{"arch": "inception", "model": "rotation predictor", "dataset": "regions of photos with short descriptions (Visual Genome)", "train_examples": 203450, "image_size": 48, "crop_scale_min": 1, "horizontal_flip": true, "norm": "batchnorm", "activation": "celu", "depths": [2, 3, 4, 2], "kernel_size": 3, "stem": "deep", "widths": [96, 192, 384, 768], "init": "xavier_uniform", "optimizer": "soap", "beta2": 0.95, "lr": 0.0016, "beta1": 0.9, "shampoo_beta": 0.95, "eps": 1e-08, "precondition_frequency": 10, "max_precond_dim": 1024, "merge_dims": true, "one_sided": false, "adamw_lr_other_params": 0.0024, "steps": 2800, "batch_size": 384, "epochs": 5.3, "lr_schedule": "wsd", "decay_fraction": 0.3, "final_lr_fraction": 0, "warmup_steps": 560, "weight_decay": 0.3, "adamw_weight_decay_other_params": 0.01}
Rows from block 8, named by matrix and row number. Each number is 200 + 20 x the weight over its row's rms, rounded and kept within 0 to 999. All counts start at 0. After the name is the row's rms in percent of the matrix's.
# b520: branch 3 second 3x3 conv (model.blocks.8.b5.2.0.weight, 96x96x3x3), inputs 80-95, a 3x3 kernel for each
b520.29,100,197,176,211,212,219,223,198,211,209,180,190,208,218,196,219,197,223,186,203,181,186,219,193,188,211,215,219,208,213,195,200,193,204,213,211,193,210,187,224,184,170,181,184,216,195,240,167,245,206,156,207,199,193,227,219,175,202,205,206,211,183,171,194,223,227,192,177,216,219,234,206,181,177,221,220,195,189,222,218,205,197,200,218,195,197,211,202,192,188,172,214,187,159,166,190,192,191,210,235,220,174,193,198,168,201,219,195,209,222,218,198,173,202,176,223,196,203,194,202,210,195,190,208,229,164,227,161,171,184,210,217,182,170,161,237,169,179,195,152,199,222,183,196,201
b520.30,098,194,194,193,223,175,204,188,173,175,198,185,226,199,225,177,187,198,187,189,177,195,190,202,201,203,174,207,179,150,176,206,203,194,235,207,250,192,210,204,197,218,215,180,208,191,183,227,211,181,201,170,200,188,202,203,217,187,188,203,224,226,201,224,201,214,194,247,182,217,183,200,191,181,180,174,182,198,186,195,185,206,193,192,173,231,193,205,205,185,187,192,162,207,181,177,178,193,218,217,200,231,193,223,231,206,172,189,219,250,174,191,196,210,188,202,184,195,240,170,220,254,182,193,208,171,207,207,196,192,194,172,209,166,235,177,171,206,193,184,201,196,203,190,186
b520.31,098,216,241,175,181,183,217,191,206,157,179,198,163,201,193,198,179,199,201,216,208,216,233,214,208,219,164,202,204,208,184,222,183,216,199,226,195,219,197,184,212,194,192,227,185,184,163,248,179,222,203,199,177,192,209,229,214,179,184,192,210,210,216,204,177,223,194,223,219,173,189,212,201,192,227,203,193,204,206,208,181,198,172,224,189,182,208,193,200,212,213,248,189,193,175,195,202,166,211,190,221,225,205,207,176,173,245,186,198,144,240,214,196,224,193,184,230,190,212,196,197,170,192,229,176,190,171,204,189,183,230,164,216,199,220,195,211,182,178,190,191,226,221,182,199
b520.32,099,209,183,209,219,206,179,220,207,167,197,197,207,212,197,188,191,154,192,169,167,190,227,186,177,185,202,188,171,178,220,203,164,205,187,220,220,206,180,233,211,222,192,188,194,227,186,216,199,192,200,225,197,201,171,178,224,204,162,189,174,190,170,208,166,185,162,226,205,213,195,213,218,184,170,223,208,134,197,201,215,208,191,229,195,179,188,194,217,196,220,232,170,195,207,196,164,240,214,159,188,213,182,192,228,186,173,206,203,207,254,209,196,205,194,138,240,217,183,174,179,192,228,178,204,201,173,190,205,175,214,201,179,185,169,229,190,184,226,198,204,212,193,191,197
b520.33,096,155,232,200,205,207,206,174,201,195,213,210,216,166,192,211,195,213,166,204,238,195,221,195,189,204,203,199,202,215,210,207,199,199,174,179,194,183,185,173,186,178,235,217,200,220,261,235,212,185,190,233,162,267,205,189,187,195,219,170,228,177,163,188,217,186,190,196,208,189,191,217,197,178,237,173,224,194,201,192,164,227,225,233,171,208,193,200,200,201,208,177,171,233,191,181,206,219,197,220,215,212,217,202,170,216,137,184,221,212,218,207,220,204,185,180,182,204,165,162,201,204,217,198,182,174,224,203,210,239,209,231,186,196,211,218,212,213,178,186,203,213,217,201,185
b520.34,106,185,184,191,198,181,199,190,212,225,183,184,234,212,162,182,222,170,242,168,201,200,213,206,208,205,178,187,184,171,181,197,189,210,236,223,207,222,189,169,207,191,207,209,182,198,225,205,204,206,200,189,194,238,201,250,219,227,198,164,187,212,218,151,205,198,207,199,182,201,174,209,200,206,216,184,189,198,206,204,181,169,224,225,182,195,181,180,198,181,199,195,200,222,187,199,165,198,208,200,163,210,204,220,172,209,192,199,191,205,212,225,167,227,232,203,161,198,215,228,206,164,210,198,169,155,234,183,200,184,206,193,186,200,205,207,189,227,198,161,204,195,191,201,157
b520.35,102,208,204,212,190,174,210,218,194,197,223,192,199,210,218,170,236,171,207,190,197,207,189,199,212,205,226,221,197,200,216,194,221,210,185,210,207,202,213,209,217,199,202,177,224,208,194,249,205,171,177,188,176,175,208,219,209,222,190,183,210,205,233,194,187,199,196,183,192,225,204,227,228,200,187,165,184,202,191,207,209,241,221,223,184,208,200,166,172,198,179,229,181,188,179,191,203,205,226,251,184,223,209,190,187,211,182,225,216,183,205,181,195,201,229,179,215,231,222,203,169,197,259,243,193,173,221,166,188,224,170,212,185,202,174,187,230,200,175,203,212,187,205,183,148
b520.36,108,184,217,215,198,219,178,245,192,214,219,193,208,191,212,200,216,187,175,187,181,171,213,189,190,209,185,163,205,178,218,203,187,201,190,168,240,236,215,215,201,221,179,219,230,205,188,168,174,180,181,193,184,206,236,235,220,188,195,202,227,161,189,204,196,188,221,187,203,204,210,191,194,223,178,175,198,178,189,210,205,223,185,199,203,226,198,172,227,191,195,197,202,163,174,230,238,208,200,219,161,215,214,224,203,189,204,186,204,214,194,212,193,212,198,197,195,170,202,149,177,197,198,194,193,192,212,201,243,200,188,211,190,196,158,205,231,188,231,236,218,191,218,203,201
b520.37,100,183,193,211,203,190,208,255,211,175,227,199,229,184,199,229,217,205,184,223,178,205,187,212,229,191,208,196,205,195,197,188,220,212,190,220,199,225,237,207,200,204,175,198,204,177,197,195,219,192,197,227,187,212,190,227,235,192,217,221,204,162,184,224,216,188,195,220,188,234,217,193,212,199,195,186,201,193,198,183,239,192,208,212,200,191,171,210,208,183,198,236,198,193,198,179,159,223,180,196,196,188,180,211,222,224,181,201,176,166,214,242,190,214,169,207,204,166,210,224,170,170,196,172,178,212,199,215,223,204,243,187,230,178,172,191,220,216,212,232,215,198,202,220,243
b520.38,104,186,213,189,226,223,173,202,162,200,206,207,218,232,198,208,225,176,201,185,196,208,206,217,208,197,192,198,173,179,197,209,200,218,226,175,221,220,216,174,205,164,195,159,187,210,170,203,236,179,191,157,198,200,192,165,189,157,189,212,209,236,233,220,205,189,197,204,193,209,211,220,189,185,202,219,197,171,207,196,200,169,197,168,202,202,204,209,187,198,182,223,168,199,229,174,229,174,209,203,153,214,191,159,205,182,204,216,228,207,217,167,186,180,184,227,225,194,147,211,210,191,226,224,202,215,207,203,186,190,200,194,249,190,173,143,193,191,229,177,170,185,214,199,229
b520.39,093,217,190,204,231,177,156,189,191,226,189,197,193,204,221,237,203,163,203,197,207,251,229,190,168,201,224,172,209,188,197,229,223,216,221,203,194,186,206,195,211,216,231,184,194,195,206,238,190,223,192,207,211,182,171,209,201,200,193,179,217,204,215,168,222,199,239,207,215,195,206,217,219,196,216,200,199,191,182,224,218,206,198,186,249,240,184,229,212,209,199,195,186,184,211,237,189,218,188,179,199,190,219,194,205,202,201,169,175,188,170,205,213,197,191,203,195,197,231,224,194,200,182,215,212,177,228,206,204,181,215,248,254,205,224,226,214,197,196,202,251,183,177,161,191
b520.40,102,199,220,196,192,187,186,206,186,165,239,228,218,169,205,195,208,193,182,205,184,199,164,205,207,237,174,216,203,219,186,207,185,227,157,172,204,213,219,208,187,206,179,206,215,213,203,207,212,236,167,168,219,170,190,230,216,193,216,152,171,203,214,195,191,185,195,167,197,189,185,187,189,223,196,187,211,168,214,193,194,249,178,202,173,215,218,207,162,212,204,178,194,195,193,142,199,190,192,205,186,193,207,198,177,201,214,220,217,196,209,221,175,193,194,192,172,242,205,196,219,223,212,188,191,196,210,171,260,247,192,178,202,193,194,184,194,177,183,190,208,170,215,194,213
b520.41,097,187,205,204,217,176,186,189,205,172,211,206,198,213,220,231,158,222,224,206,184,194,226,198,214,161,205,189,237,219,179,203,197,223,192,208,197,203,212,208,234,190,230,199,168,196,224,175,227,180,171,196,197,205,149,228,184,185,182,175,176,174,204,206,231,181,166,229,213,201,186,194,208,139,215,213,207,175,206,179,193,229,186,204,195,180,184,195,194,187,203,198,206,205,200,227,194,205,184,173,203,173,210,191,176,187,156,205,197,184,192,225,161,203,197,207,203,223,215,218,214,175,189,199,219,220,183,207,214,216,152,218,180,228,202,188,246,190,214,210,218,203,203,197,185
b520.42,104,210,208,159,219,209,179,151,179,185,234,250,262,219,190,170,197,151,179,173,187,246,205,186,213,188,222,194,208,201,190,173,210,246,240,200,216,230,222,188,219,206,213,188,173,185,194,199,215,173,193,192,184,206,180,198,224,205,187,202,226,187,214,181,178,218,218,176,242,205,199,200,198,196,172,217,216,239,209,213,223,182,180,187,203,237,181,227,190,197,216,186,213,177,217,234,175,228,223,196,202,221,198,224,179,206,199,202,214,188,200,160,209,204,165,192,201,224,183,210,205,190,215,192,192,187,202,242,190,174,154,184,235,182,202,199,204,202,210,217,190,212,200,195,164
b520.43,098,209,195,183,199,191,201,204,210,191,196,189,180,181,181,184,213,186,197,195,179,233,209,177,200,196,207,225,200,208,182,219,208,213,214,195,186,186,239,194,163,208,171,200,212,200,204,207,195,206,177,207,179,204,202,174,186,217,154,222,193,164,188,184,201,211,215,244,212,194,211,174,225,191,204,213,201,208,228,164,187,176,195,188,198,199,190,174,201,202,211,228,246,181,231,232,205,194,167,197,188,197,185,178,236,224,206,208,244,163,190,221,229,165,222,166,157,192,188,204,221,265,195,186,199,228,221,212,165,222,154,182,190,203,196,181,197,196,210,236,185,152,201,199,184
b520.44,097,210,222,259,195,183,234,185,218,235,204,197,168,172,200,192,185,195,230,222,209,186,227,201,205,193,232,214,177,185,198,210,206,167,230,220,219,198,198,185,199,203,169,217,212,197,213,223,224,175,213,203,199,239,173,223,204,179,180,214,233,205,222,199,185,211,210,226,208,227,208,209,225,213,178,234,213,192,194,236,172,192,186,221,217,183,226,210,222,196,188,194,206,192,197,216,229,195,205,200,229,175,173,182,214,166,194,202,208,159,215,205,211,210,221,183,232,198,192,178,184,205,197,158,203,252,168,202,213,154,226,216,203,197,213,191,207,176,170,184,184,235,194,191,245
b520.45,105,167,192,242,208,216,202,210,179,172,178,219,233,214,234,210,207,177,217,219,173,211,221,169,196,207,234,188,215,253,203,235,224,208,194,157,171,188,174,227,156,186,228,202,195,225,198,215,206,234,167,156,209,186,206,177,209,170,193,221,242,205,213,198,213,164,194,223,250,209,190,210,185,244,210,217,176,200,163,225,192,201,203,207,197,219,194,162,187,224,203,187,176,210,196,173,210,213,195,188,204,166,205,216,218,240,225,198,164,203,222,179,226,179,219,207,192,195,180,186,236,251,187,206,186,197,202,198,214,232,194,209,186,184,215,189,213,211,192,174,215,239,179,194,188
b520.46,102,174,205,206,235,217,198,229,216,188,191,198,205,212,196,198,222,207,223,210,201,176,223,176,249,184,224,200,171,196,207,204,225,196,193,170,184,230,210,194,198,195,193,171,217,195,223,228,245,196,186,207,192,199,163,218,217,205,198,180,192,195,174,257,225,188,192,196,177,214,213,180,186,211,173,203,181,165,191,167,244,194,213,207,179,212,212,190,218,179,168,185,187,203,206,232,173,199,203,245,199,197,192,226,204,208,230,179,205,231,173,243,225,183,224,244,187,238,192,165,205,221,167,179,231,208,197,213,209,212,215,202,216,180,193,176,212,183,186,173,204,220,211,223,176
b520.47,101,179,231,202,183,235,211,212,209,236,198,173,205,194,203,210,208,234,214,207,196,179,218,176,220,202,185,207,184,187,177,196,188,172,197,206,173,197,222,130,171,165,209,209,197,230,181,204,194,199,181,234,206,186,190,219,186,173,191,225,185,178,197,162,171,204,195,197,245,213,202,215,193,173,206,186,213,190,187,191,213,220,187,201,213,194,216,170,172,205,187,192,207,191,204,197,193,202,183,202,166,267,199,214,202,173,188,191,220,209,212,182,190,216,194,189,209,198,210,197,217,160,218,172,210,196,200,228,198,206,161,185,152,198,186,215,208,207,189,203,201,185,168,222,226
b520.48,098,233,223,217,191,242,202,187,165,172,237,202,202,230,220,185,207,206,218,219,190,202,193,212,173,215,202,186,216,201,221,184,232,188,182,189,201,198,187,207,223,198,206,199,220,197,201,214,189,240,186,220,210,183,208,219,208,217,205,165,224,209,189,203,176,219,210,149,185,221,209,196,224,173,203,215,232,196,179,187,221,257,233,228,193,211,234,174,186,216,180,168,188,184,215,210,204,178,183,156,188,175,180,215,191,203,178,187,201,209,204,204,200,228,212,215,171,249,156,220,212,207,234,212,195,207,183,214,203,206,158,194,197,184,200,192,170,223,232,238,196,205,179,183,204
b520.49,104,202,207,177,204,190,207,220,170,200,165,210,211,183,222,195,200,198,208,217,195,211,166,181,203,166,223,207,215,212,212,208,218,207,235,194,207,210,168,208,219,173,212,195,196,205,185,160,174,186,229,188,165,186,197,216,179,214,229,176,219,152,191,197,236,185,208,210,201,182,186,184,190,212,212,201,232,179,192,189,194,215,209,191,189,220,200,157,214,196,213,169,202,192,195,202,143,231,208,204,184,182,204,215,163,212,213,186,167,202,190,214,189,189,174,182,228,226,213,209,200,191,194,175,203,195,194,188,173,217,180,226,197,215,191,206,163,195,195,219,219,239,197,194,211
b520.50,104,205,206,199,203,210,215,201,174,201,200,191,188,209,171,205,218,151,199,188,172,195,234,191,201,169,183,213,205,184,216,178,228,184,198,176,177,208,183,210,199,186,180,206,202,198,228,191,197,224,163,206,209,195,187,190,193,206,206,192,191,225,225,180,197,192,178,212,215,181,187,214,188,198,182,177,196,208,233,214,198,218,177,169,155,210,205,202,179,177,184,202,184,165,207,189,222,205,213,159,205,215,219,243,186,201,220,173,184,185,173,203,224,199,221,199,190,193,201,209,193,212,187,169,228,201,224,235,176,212,196,211,224,201,202,153,213,189,200,180,181,219,215,213,202
b520.51,096,186,193,171,202,209,210,230,220,194,200,229,189,219,237,192,231,227,205,201,225,226,213,204,193,224,227,208,216,227,208,190,183,181,238,223,206,196,202,184,202,181,177,203,185,204,196,249,218,205,199,171,215,199,186,203,217,206,224,176,182,206,176,196,195,163,172,226,187,223,193,228,204,191,209,180,208,182,193,208,214,153,190,207,208,219,202,185,193,218,250,192,182,200,183,207,199,225,218,177,168,228,195,209,189,198,234,224,219,214,194,206,210,189,213,217,184,199,173,209,185,205,215,204,181,179,202,237,204,192,220,236,179,229,207,151,217,203,193,219,235,210,205,212,231
b520.52,103,180,155,190,163,205,228,224,228,217,187,184,211,206,196,216,179,184,182,215,183,198,204,195,220,195,194,203,193,183,227,198,172,178,194,215,249,199,153,210,202,214,197,171,173,202,226,153,194,182,207,217,192,172,231,206,208,179,210,186,170,212,190,192,192,190,188,234,198,218,214,197,218,189,201,187,200,214,191,197,208,210,201,201,192,203,211,200,216,206,192,200,146,203,186,222,222,191,184,189,230,176,196,201,191,219,185,184,165,203,184,240,168,178,198,180,246,200,215,189,244,196,197,204,193,184,205,223,197,190,188,197,177,210,169,194,199,193,200,235,238,213,200,185,172
b520.53,102,204,168,163,213,192,191,189,189,204,176,224,227,183,199,197,191,199,177,227,193,181,173,192,230,190,201,222,187,203,206,149,197,232,192,182,190,211,183,197,203,220,192,221,206,187,212,215,225,199,205,199,222,184,219,179,198,228,180,158,176,188,219,194,195,192,190,222,177,193,213,210,218,206,191,202,181,186,206,242,221,226,185,160,218,178,222,201,186,226,193,212,226,181,224,186,190,206,206,185,177,172,176,209,172,179,228,224,213,198,208,212,227,176,184,212,191,217,226,181,212,223,228,181,167,178,202,217,206,185,216,213,190,184,215,171,199,191,210,196,213,194,176,234,204
b520.54,099,201,191,182,177,203,188,212,223,218,206,166,202,188,197,176,178,194,194,208,180,210,175,173,150,186,190,202,184,198,237,186,207,196,194,193,196,196,193,205,201,212,183,221,197,233,195,207,174,246,199,207,173,186,202,193,215,226,203,175,200,223,209,218,185,193,194,207,185,194,196,188,215,225,210,211,221,185,213,219,187,175,198,215,162,212,194,181,210,214,209,237,206,180,201,206,174,211,210,203,170,198,203,211,169,226,219,183,192,204,176,211,177,223,201,159,192,212,196,180,184,231,209,157,190,181,181,203,192,198,258,211,222,211,178,179,215,201,195,207,187,190,218,177,181
b520.55,095,195,202,195,197,187,227,203,239,213,218,242,228,193,195,186,184,194,187,234,190,177,221,218,213,236,210,156,192,214,220,207,172,152,187,186,188,224,169,207,197,187,202,221,209,206,219,187,203,200,187,151,208,205,213,209,155,211,217,164,208,215,191,235,213,207,186,213,216,213,205,229,203,205,181,240,175,180,212,194,171,190,194,172,188,216,221,204,218,210,183,211,190,220,201,226,234,235,193,180,166,222,206,199,204,198,224,216,211,224,189,219,168,185,206,196,227,197,198,197,217,176,208,183,247,191,215,209,199,196,194,185,169,212,180,185,200,199,246,214,208,171,225,207,224
b520.56,099,162,175,203,234,202,171,190,206,199,178,225,214,195,171,237,208,220,196,219,214,229,170,209,210,206,219,250,216,198,187,176,195,178,175,210,170,199,221,182,209,253,198,171,183,204,174,234,189,211,227,185,177,225,159,224,181,204,180,180,173,218,168,208,198,238,203,195,252,191,178,207,195,203,194,212,197,188,207,191,239,225,203,184,219,209,211,177,203,238,195,197,207,191,186,174,220,203,225,180,190,186,201,207,177,180,222,190,199,207,179,189,204,167,174,203,168,220,217,209,194,172,231,227,192,180,180,196,197,200,188,197,220,207,196,215,185,229,199,253,208,190,190,198,222
b520.57,097,151,201,185,231,208,194,216,187,187,161,206,217,208,217,212,214,159,182,174,223,201,228,181,193,169,207,201,136,196,192,178,194,184,222,201,190,191,205,184,227,207,170,188,210,192,205,197,188,186,208,178,176,210,221,217,216,184,202,205,219,177,201,195,183,187,219,187,201,208,248,227,209,186,237,195,193,205,192,180,211,195,206,207,186,213,206,180,207,199,205,193,178,214,225,200,200,230,202,207,208,202,192,242,189,196,196,195,162,206,191,194,191,204,209,250,195,180,204,205,207,205,197,195,179,203,200,225,162,165,213,283,203,148,201,199,187,177,213,209,180,185,222,210,189
b520.58,102,218,226,185,201,192,181,207,211,197,232,227,206,212,253,180,212,223,185,207,206,180,204,208,216,204,225,180,170,203,198,181,198,226,213,180,212,214,194,200,218,206,197,189,195,194,213,232,208,180,216,253,160,243,191,192,209,202,202,196,202,183,233,185,204,201,194,204,184,180,213,178,178,218,186,198,205,209,216,199,204,216,221,194,162,213,188,201,224,189,199,236,201,205,164,189,197,194,190,212,235,192,225,212,207,204,189,213,224,220,207,237,208,196,185,206,203,184,220,187,166,181,218,198,217,195,164,193,166,171,166,220,215,209,175,235,197,171,231,200,213,222,229,237,201
b520.59,099,205,217,192,230,235,195,196,189,220,199,232,199,189,176,177,226,221,216,146,196,204,200,202,194,210,212,206,221,230,191,207,204,223,226,184,205,191,190,206,196,210,190,159,240,181,191,188,194,232,198,192,158,201,221,178,234,199,166,214,184,192,216,183,158,201,189,212,213,209,210,197,189,173,206,187,225,203,193,187,215,193,162,201,215,211,248,187,176,210,190,184,200,185,215,184,198,188,204,211,198,217,204,194,222,180,200,240,182,202,193,169,184,229,204,148,231,190,208,193,182,179,231,210,239,186,200,198,179,178,204,224,184,209,197,188,210,183,229,196,206,220,209,203,207
b520.60,098,240,194,186,194,192,207,207,216,213,171,212,211,180,204,188,176,212,226,188,198,201,212,186,174,213,168,217,172,202,173,220,242,177,197,201,166,204,194,202,194,201,218,225,163,197,164,200,197,176,183,227,183,236,201,184,224,168,191,225,210,188,215,200,210,197,196,228,202,204,225,176,207,202,224,204,176,186,185,224,207,206,201,212,183,232,207,182,186,195,199,167,203,185,207,192,239,197,213,171,226,170,209,219,194,183,180,224,171,209,215,200,214,207,201,208,223,189,220,193,194,183,207,179,186,209,217,213,167,169,180,203,196,207,206,194,198,195,171,197,164,229,210,222,233
b520.61,096,184,204,198,177,219,198,203,239,208,195,198,183,239,213,186,193,197,194,223,194,197,210,199,204,188,185,206,206,211,206,188,217,209,164,203,209,206,182,169,205,185,189,182,205,215,203,167,175,213,179,189,223,224,186,160,191,226,205,193,210,206,165,225,213,208,209,229,195,188,184,197,174,216,201,187,210,212,182,189,201,210,241,224,196,195,218,207,205,224,203,260,251,211,189,196,172,191,212,189,234,239,180,197,160,218,164,208,211,202,204,191,231,190,157,211,209,199,214,202,188,183,189,205,180,200,216,171,190,244,216,207,198,208,190,181,194,223,226,215,224,191,223,177,187
b520.62,105,168,224,193,192,208,201,220,185,198,222,224,171,223,245,203,205,198,178,193,202,223,218,201,202,213,248,234,191,184,213,190,218,204,201,178,176,205,216,175,227,207,169,198,213,207,207,220,199,182,152,247,191,196,221,189,162,209,188,210,194,192,202,213,176,172,188,187,218,245,190,156,200,198,197,165,244,199,222,204,175,179,221,189,192,184,213,170,199,218,182,205,187,196,189,214,175,194,228,222,203,194,195,176,183,191,200,172,218,200,197,212,201,211,190,223,216,191,191,211,193,193,183,185,183,190,215,215,138,216,217,230,214,199,191,210,192,196,164,223,178,197,199,211,162
b520.63,108,199,202,187,199,208,221,231,209,219,211,203,199,162,210,223,199,212,184,252,172,179,187,225,203,205,180,205,214,207,206,221,207,209,167,161,181,189,210,214,198,192,200,215,185,218,201,207,168,203,230,177,200,213,182,203,188,215,185,186,202,192,174,174,203,209,203,171,188,174,180,207,180,201,218,217,199,195,221,194,208,221,197,182,233,206,203,201,201,192,210,209,204,192,221,194,201,211,221,213,210,191,188,210,205,212,231,165,167,208,184,226,217,206,199,184,200,198,219,195,192,195,221,185,214,237,210,221,233,190,186,212,208,189,209,213,171,222,235,218,163,198,193,212,218
b520.64,098,202,218,198,179,168,191,181,180,191,198,204,203,215,180,230,175,166,241,187,206,187,201,224,216,238,200,240,204,195,208,201,196,218,206,230,171,186,211,178,185,200,188,211,199,211,205,192,175,208,207,200,214,214,223,200,229,192,215,245,200,218,214,195,197,170,230,171,210,229,215,179,194,175,202,224,183,193,176,215,253,182,223,222,171,217,209,217,196,183,202,210,221,178,192,201,186,207,188,198,174,207,193,209,218,182,191,195,205,188,195,172,206,210,228,194,227,229,212,187,186,166,208,228,198,239,222,188,178,207,225,164,210,179,212,184,236,212,195,196,172,188,210,197,176
b520.65,105,208,202,194,183,188,178,202,173,202,207,212,210,233,200,229,183,203,233,196,187,184,178,207,190,208,203,201,195,211,171,173,204,177,203,188,180,230,182,226,248,184,201,193,174,178,181,215,250,214,201,238,224,181,171,208,223,170,190,183,178,236,189,212,235,191,235,183,213,198,194,172,220,202,182,207,192,216,191,205,181,207,219,205,199,181,223,194,179,222,193,184,230,220,182,233,181,215,199,207,199,198,242,215,172,245,201,179,229,227,186,211,172,226,204,215,239,202,175,188,171,160,214,241,214,241,238,188,184,173,213,223,198,223,208,179,175,199,215,195,179,204,196,204,228
b520.66,096,167,229,198,220,200,186,173,240,217,210,171,200,183,224,205,190,180,202,226,199,201,207,211,208,220,194,206,203,186,196,205,212,193,199,178,223,197,202,208,153,180,214,179,209,216,215,196,179,217,199,173,213,208,185,228,211,214,210,203,185,237,205,216,201,202,189,216,191,218,179,218,196,245,190,189,186,186,203,191,226,202,207,181,225,194,170,230,215,214,235,199,186,207,179,207,184,206,173,219,198,167,198,201,187,147,172,205,193,245,194,201,177,176,179,212,195,203,181,189,222,210,188,187,152,216,214,203,226,206,200,193,158,211,229,208,228,206,220,246,163,203,209,187,198
b520.67,102,230,183,175,201,180,200,180,177,182,225,186,207,189,196,203,196,215,193,172,167,226,179,192,179,202,227,186,214,223,201,230,181,198,184,198,215,207,190,181,210,209,195,207,221,227,194,173,197,177,198,211,215,219,233,230,195,201,218,188,200,188,214,222,220,202,168,220,217,207,200,187,171,190,186,188,222,215,217,234,189,223,199,183,184,212,216,204,176,197,217,241,211,229,211,201,236,242,211,191,187,192,195,209,175,181,201,218,202,200,224,175,184,212,192,201,211,208,188,260,191,178,199,192,172,197,198,192,196,199,222,201,176,204,223,181,210,211,181,184,168,189,215,187,178
b520.68,098,214,144,190,191,194,204,226,199,201,229,206,192,197,151,215,198,179,201,170,235,192,192,160,194,214,180,199,191,198,190,186,186,160,222,212,210,210,211,187,234,191,200,207,220,191,202,171,190,208,187,222,212,178,200,159,187,178,188,162,147,193,226,203,211,217,213,217,182,230,192,182,202,200,212,204,219,212,204,213,142,193,199,256,195,207,195,181,169,212,203,247,194,170,248,196,197,223,222,180,225,186,184,162,172,235,181,217,188,189,237,211,220,202,211,189,194,188,204,156,213,214,166,168,205,215,167,191,216,168,237,222,165,200,197,197,164,198,206,210,202,199,181,184,183
b520.69,098,199,159,259,205,190,177,204,206,202,190,231,192,189,213,201,175,193,188,213,209,191,159,166,186,202,182,204,173,230,198,199,195,141,199,227,227,181,190,208,192,175,211,204,222,203,211,163,214,194,229,253,190,191,166,224,226,201,194,161,214,186,182,178,216,225,184,194,222,187,226,189,228,189,199,159,194,207,183,185,201,212,204,228,204,205,156,194,202,212,160,208,178,175,234,218,191,163,184,202,159,167,179,200,204,246,200,180,233,181,188,181,197,212,215,205,180,207,206,186,215,171,215,210,215,208,206,207,201,202,182,213,190,192,259,222,214,224,191,185,220,170,215,193,189
b520.70,100,195,213,220,197,232,220,178,207,182,192,209,177,203,212,214,199,187,222,208,218,223,199,195,198,210,200,197,193,237,210,199,159,241,182,211,194,178,229,192,147,199,178,153,206,188,216,213,207,171,181,207,195,191,215,199,160,227,208,196,231,192,179,161,225,228,189,176,180,189,209,189,175,216,218,175,214,217,184,179,195,184,221,202,215,222,179,223,216,183,194,144,184,194,208,176,188,226,176,179,189,179,238,178,188,194,199,210,177,205,209,194,179,197,216,195,204,155,177,186,147,182,201,222,174,192,207,154,212,194,193,208,168,197,245,206,207,190,182,187,211,177,188,252,189
b520.71,101,180,178,218,199,202,234,201,209,221,216,222,195,186,200,191,197,194,180,218,179,166,229,180,217,198,196,178,216,218,200,223,203,183,212,188,208,211,162,218,192,191,198,204,196,220,202,191,221,245,209,201,167,187,166,181,189,201,185,213,175,159,175,192,190,193,169,249,175,213,205,185,208,174,199,212,209,193,208,184,173,194,205,193,192,212,182,230,195,198,209,187,204,206,207,198,205,230,175,196,192,201,207,209,187,193,223,166,236,226,204,177,178,240,234,199,204,185,168,176,214,236,200,225,220,187,176,203,216,208,196,186,166,203,195,202,210,206,224,198,196,222,219,196,197
b520.72,104,179,209,187,197,185,172,208,203,221,204,193,165,222,203,220,157,198,207,182,214,196,233,181,213,214,222,226,178,182,196,190,214,210,204,217,191,209,229,190,229,212,218,201,206,202,175,192,219,201,244,173,214,206,181,190,171,170,237,228,174,225,208,213,192,201,214,220,227,231,197,187,195,207,217,221,249,192,211,248,190,189,190,199,171,202,187,213,206,232,165,200,153,189,209,214,153,190,202,235,205,191,188,218,229,186,192,213,190,187,197,217,205,174,208,204,180,209,203,183,189,166,192,193,218,209,197,157,179,201,206,200,168,258,219,169,197,210,184,205,204,190,178,179,226
b520.73,103,203,198,209,203,189,201,196,212,197,198,247,218,195,207,186,181,180,191,202,227,236,212,166,224,185,169,175,195,200,211,228,208,185,184,211,186,203,167,201,221,207,200,200,191,184,193,201,193,176,210,247,198,214,203,206,198,215,200,207,199,202,164,191,204,155,189,199,222,183,192,210,189,185,225,194,181,211,208,180,189,189,181,215,195,220,206,199,187,164,211,182,217,196,219,215,235,204,216,228,203,229,164,202,207,202,171,180,197,178,184,194,175,229,202,197,169,230,220,220,205,194,177,214,196,186,208,200,188,226,182,192,200,188,200,203,166,206,195,206,195,195,176,200,180
b520.74,097,239,172,209,171,207,224,196,196,199,153,190,211,182,192,197,197,210,230,185,212,213,188,233,217,224,196,195,186,191,216,187,189,231,199,212,184,195,220,214,212,208,228,193,196,198,218,203,228,193,185,186,208,211,168,204,177,205,204,232,206,251,246,184,215,166,170,193,208,164,190,212,182,206,191,188,192,198,193,227,212,176,157,225,189,187,206,219,227,211,232,221,227,196,167,235,229,204,186,202,191,179,189,198,156,205,218,173,183,201,177,172,188,229,196,211,205,170,180,178,169,173,205,183,190,187,221,244,213,209,190,181,240,210,155,221,207,231,223,231,233,239,188,200,168
b520.75,095,212,184,208,182,236,174,223,221,187,212,173,190,197,191,199,202,197,192,220,199,193,194,193,206,218,174,218,206,204,227,214,205,165,226,223,196,201,197,238,191,197,164,181,194,188,192,218,188,184,196,189,225,204,167,210,237,180,164,193,208,181,200,211,199,198,218,233,187,205,182,210,213,182,171,210,179,208,161,201,218,190,184,179,196,190,192,192,168,198,194,237,192,204,173,211,224,159,219,180,168,213,212,198,208,220,226,158,171,206,184,195,216,222,208,229,210,220,211,186,171,166,221,159,157,231,208,181,213,221,197,226,158,228,239,188,190,168,158,175,212,204,188,208,210
b520.76,100,216,218,207,173,184,224,237,233,213,210,170,220,177,206,202,192,224,204,196,226,237,228,178,203,194,212,220,162,189,199,218,246,227,170,205,174,189,208,169,194,204,185,183,226,212,200,200,221,218,187,225,193,196,203,187,206,173,196,236,177,183,221,231,200,184,212,189,193,201,199,191,173,198,210,182,181,197,226,247,196,201,175,186,228,226,229,240,189,175,220,185,230,186,221,211,207,241,184,205,226,168,224,189,197,175,184,212,203,198,192,208,194,148,186,209,198,212,193,180,196,190,219,184,198,237,218,225,222,207,219,175,187,205,204,237,220,202,178,180,218,181,228,218,179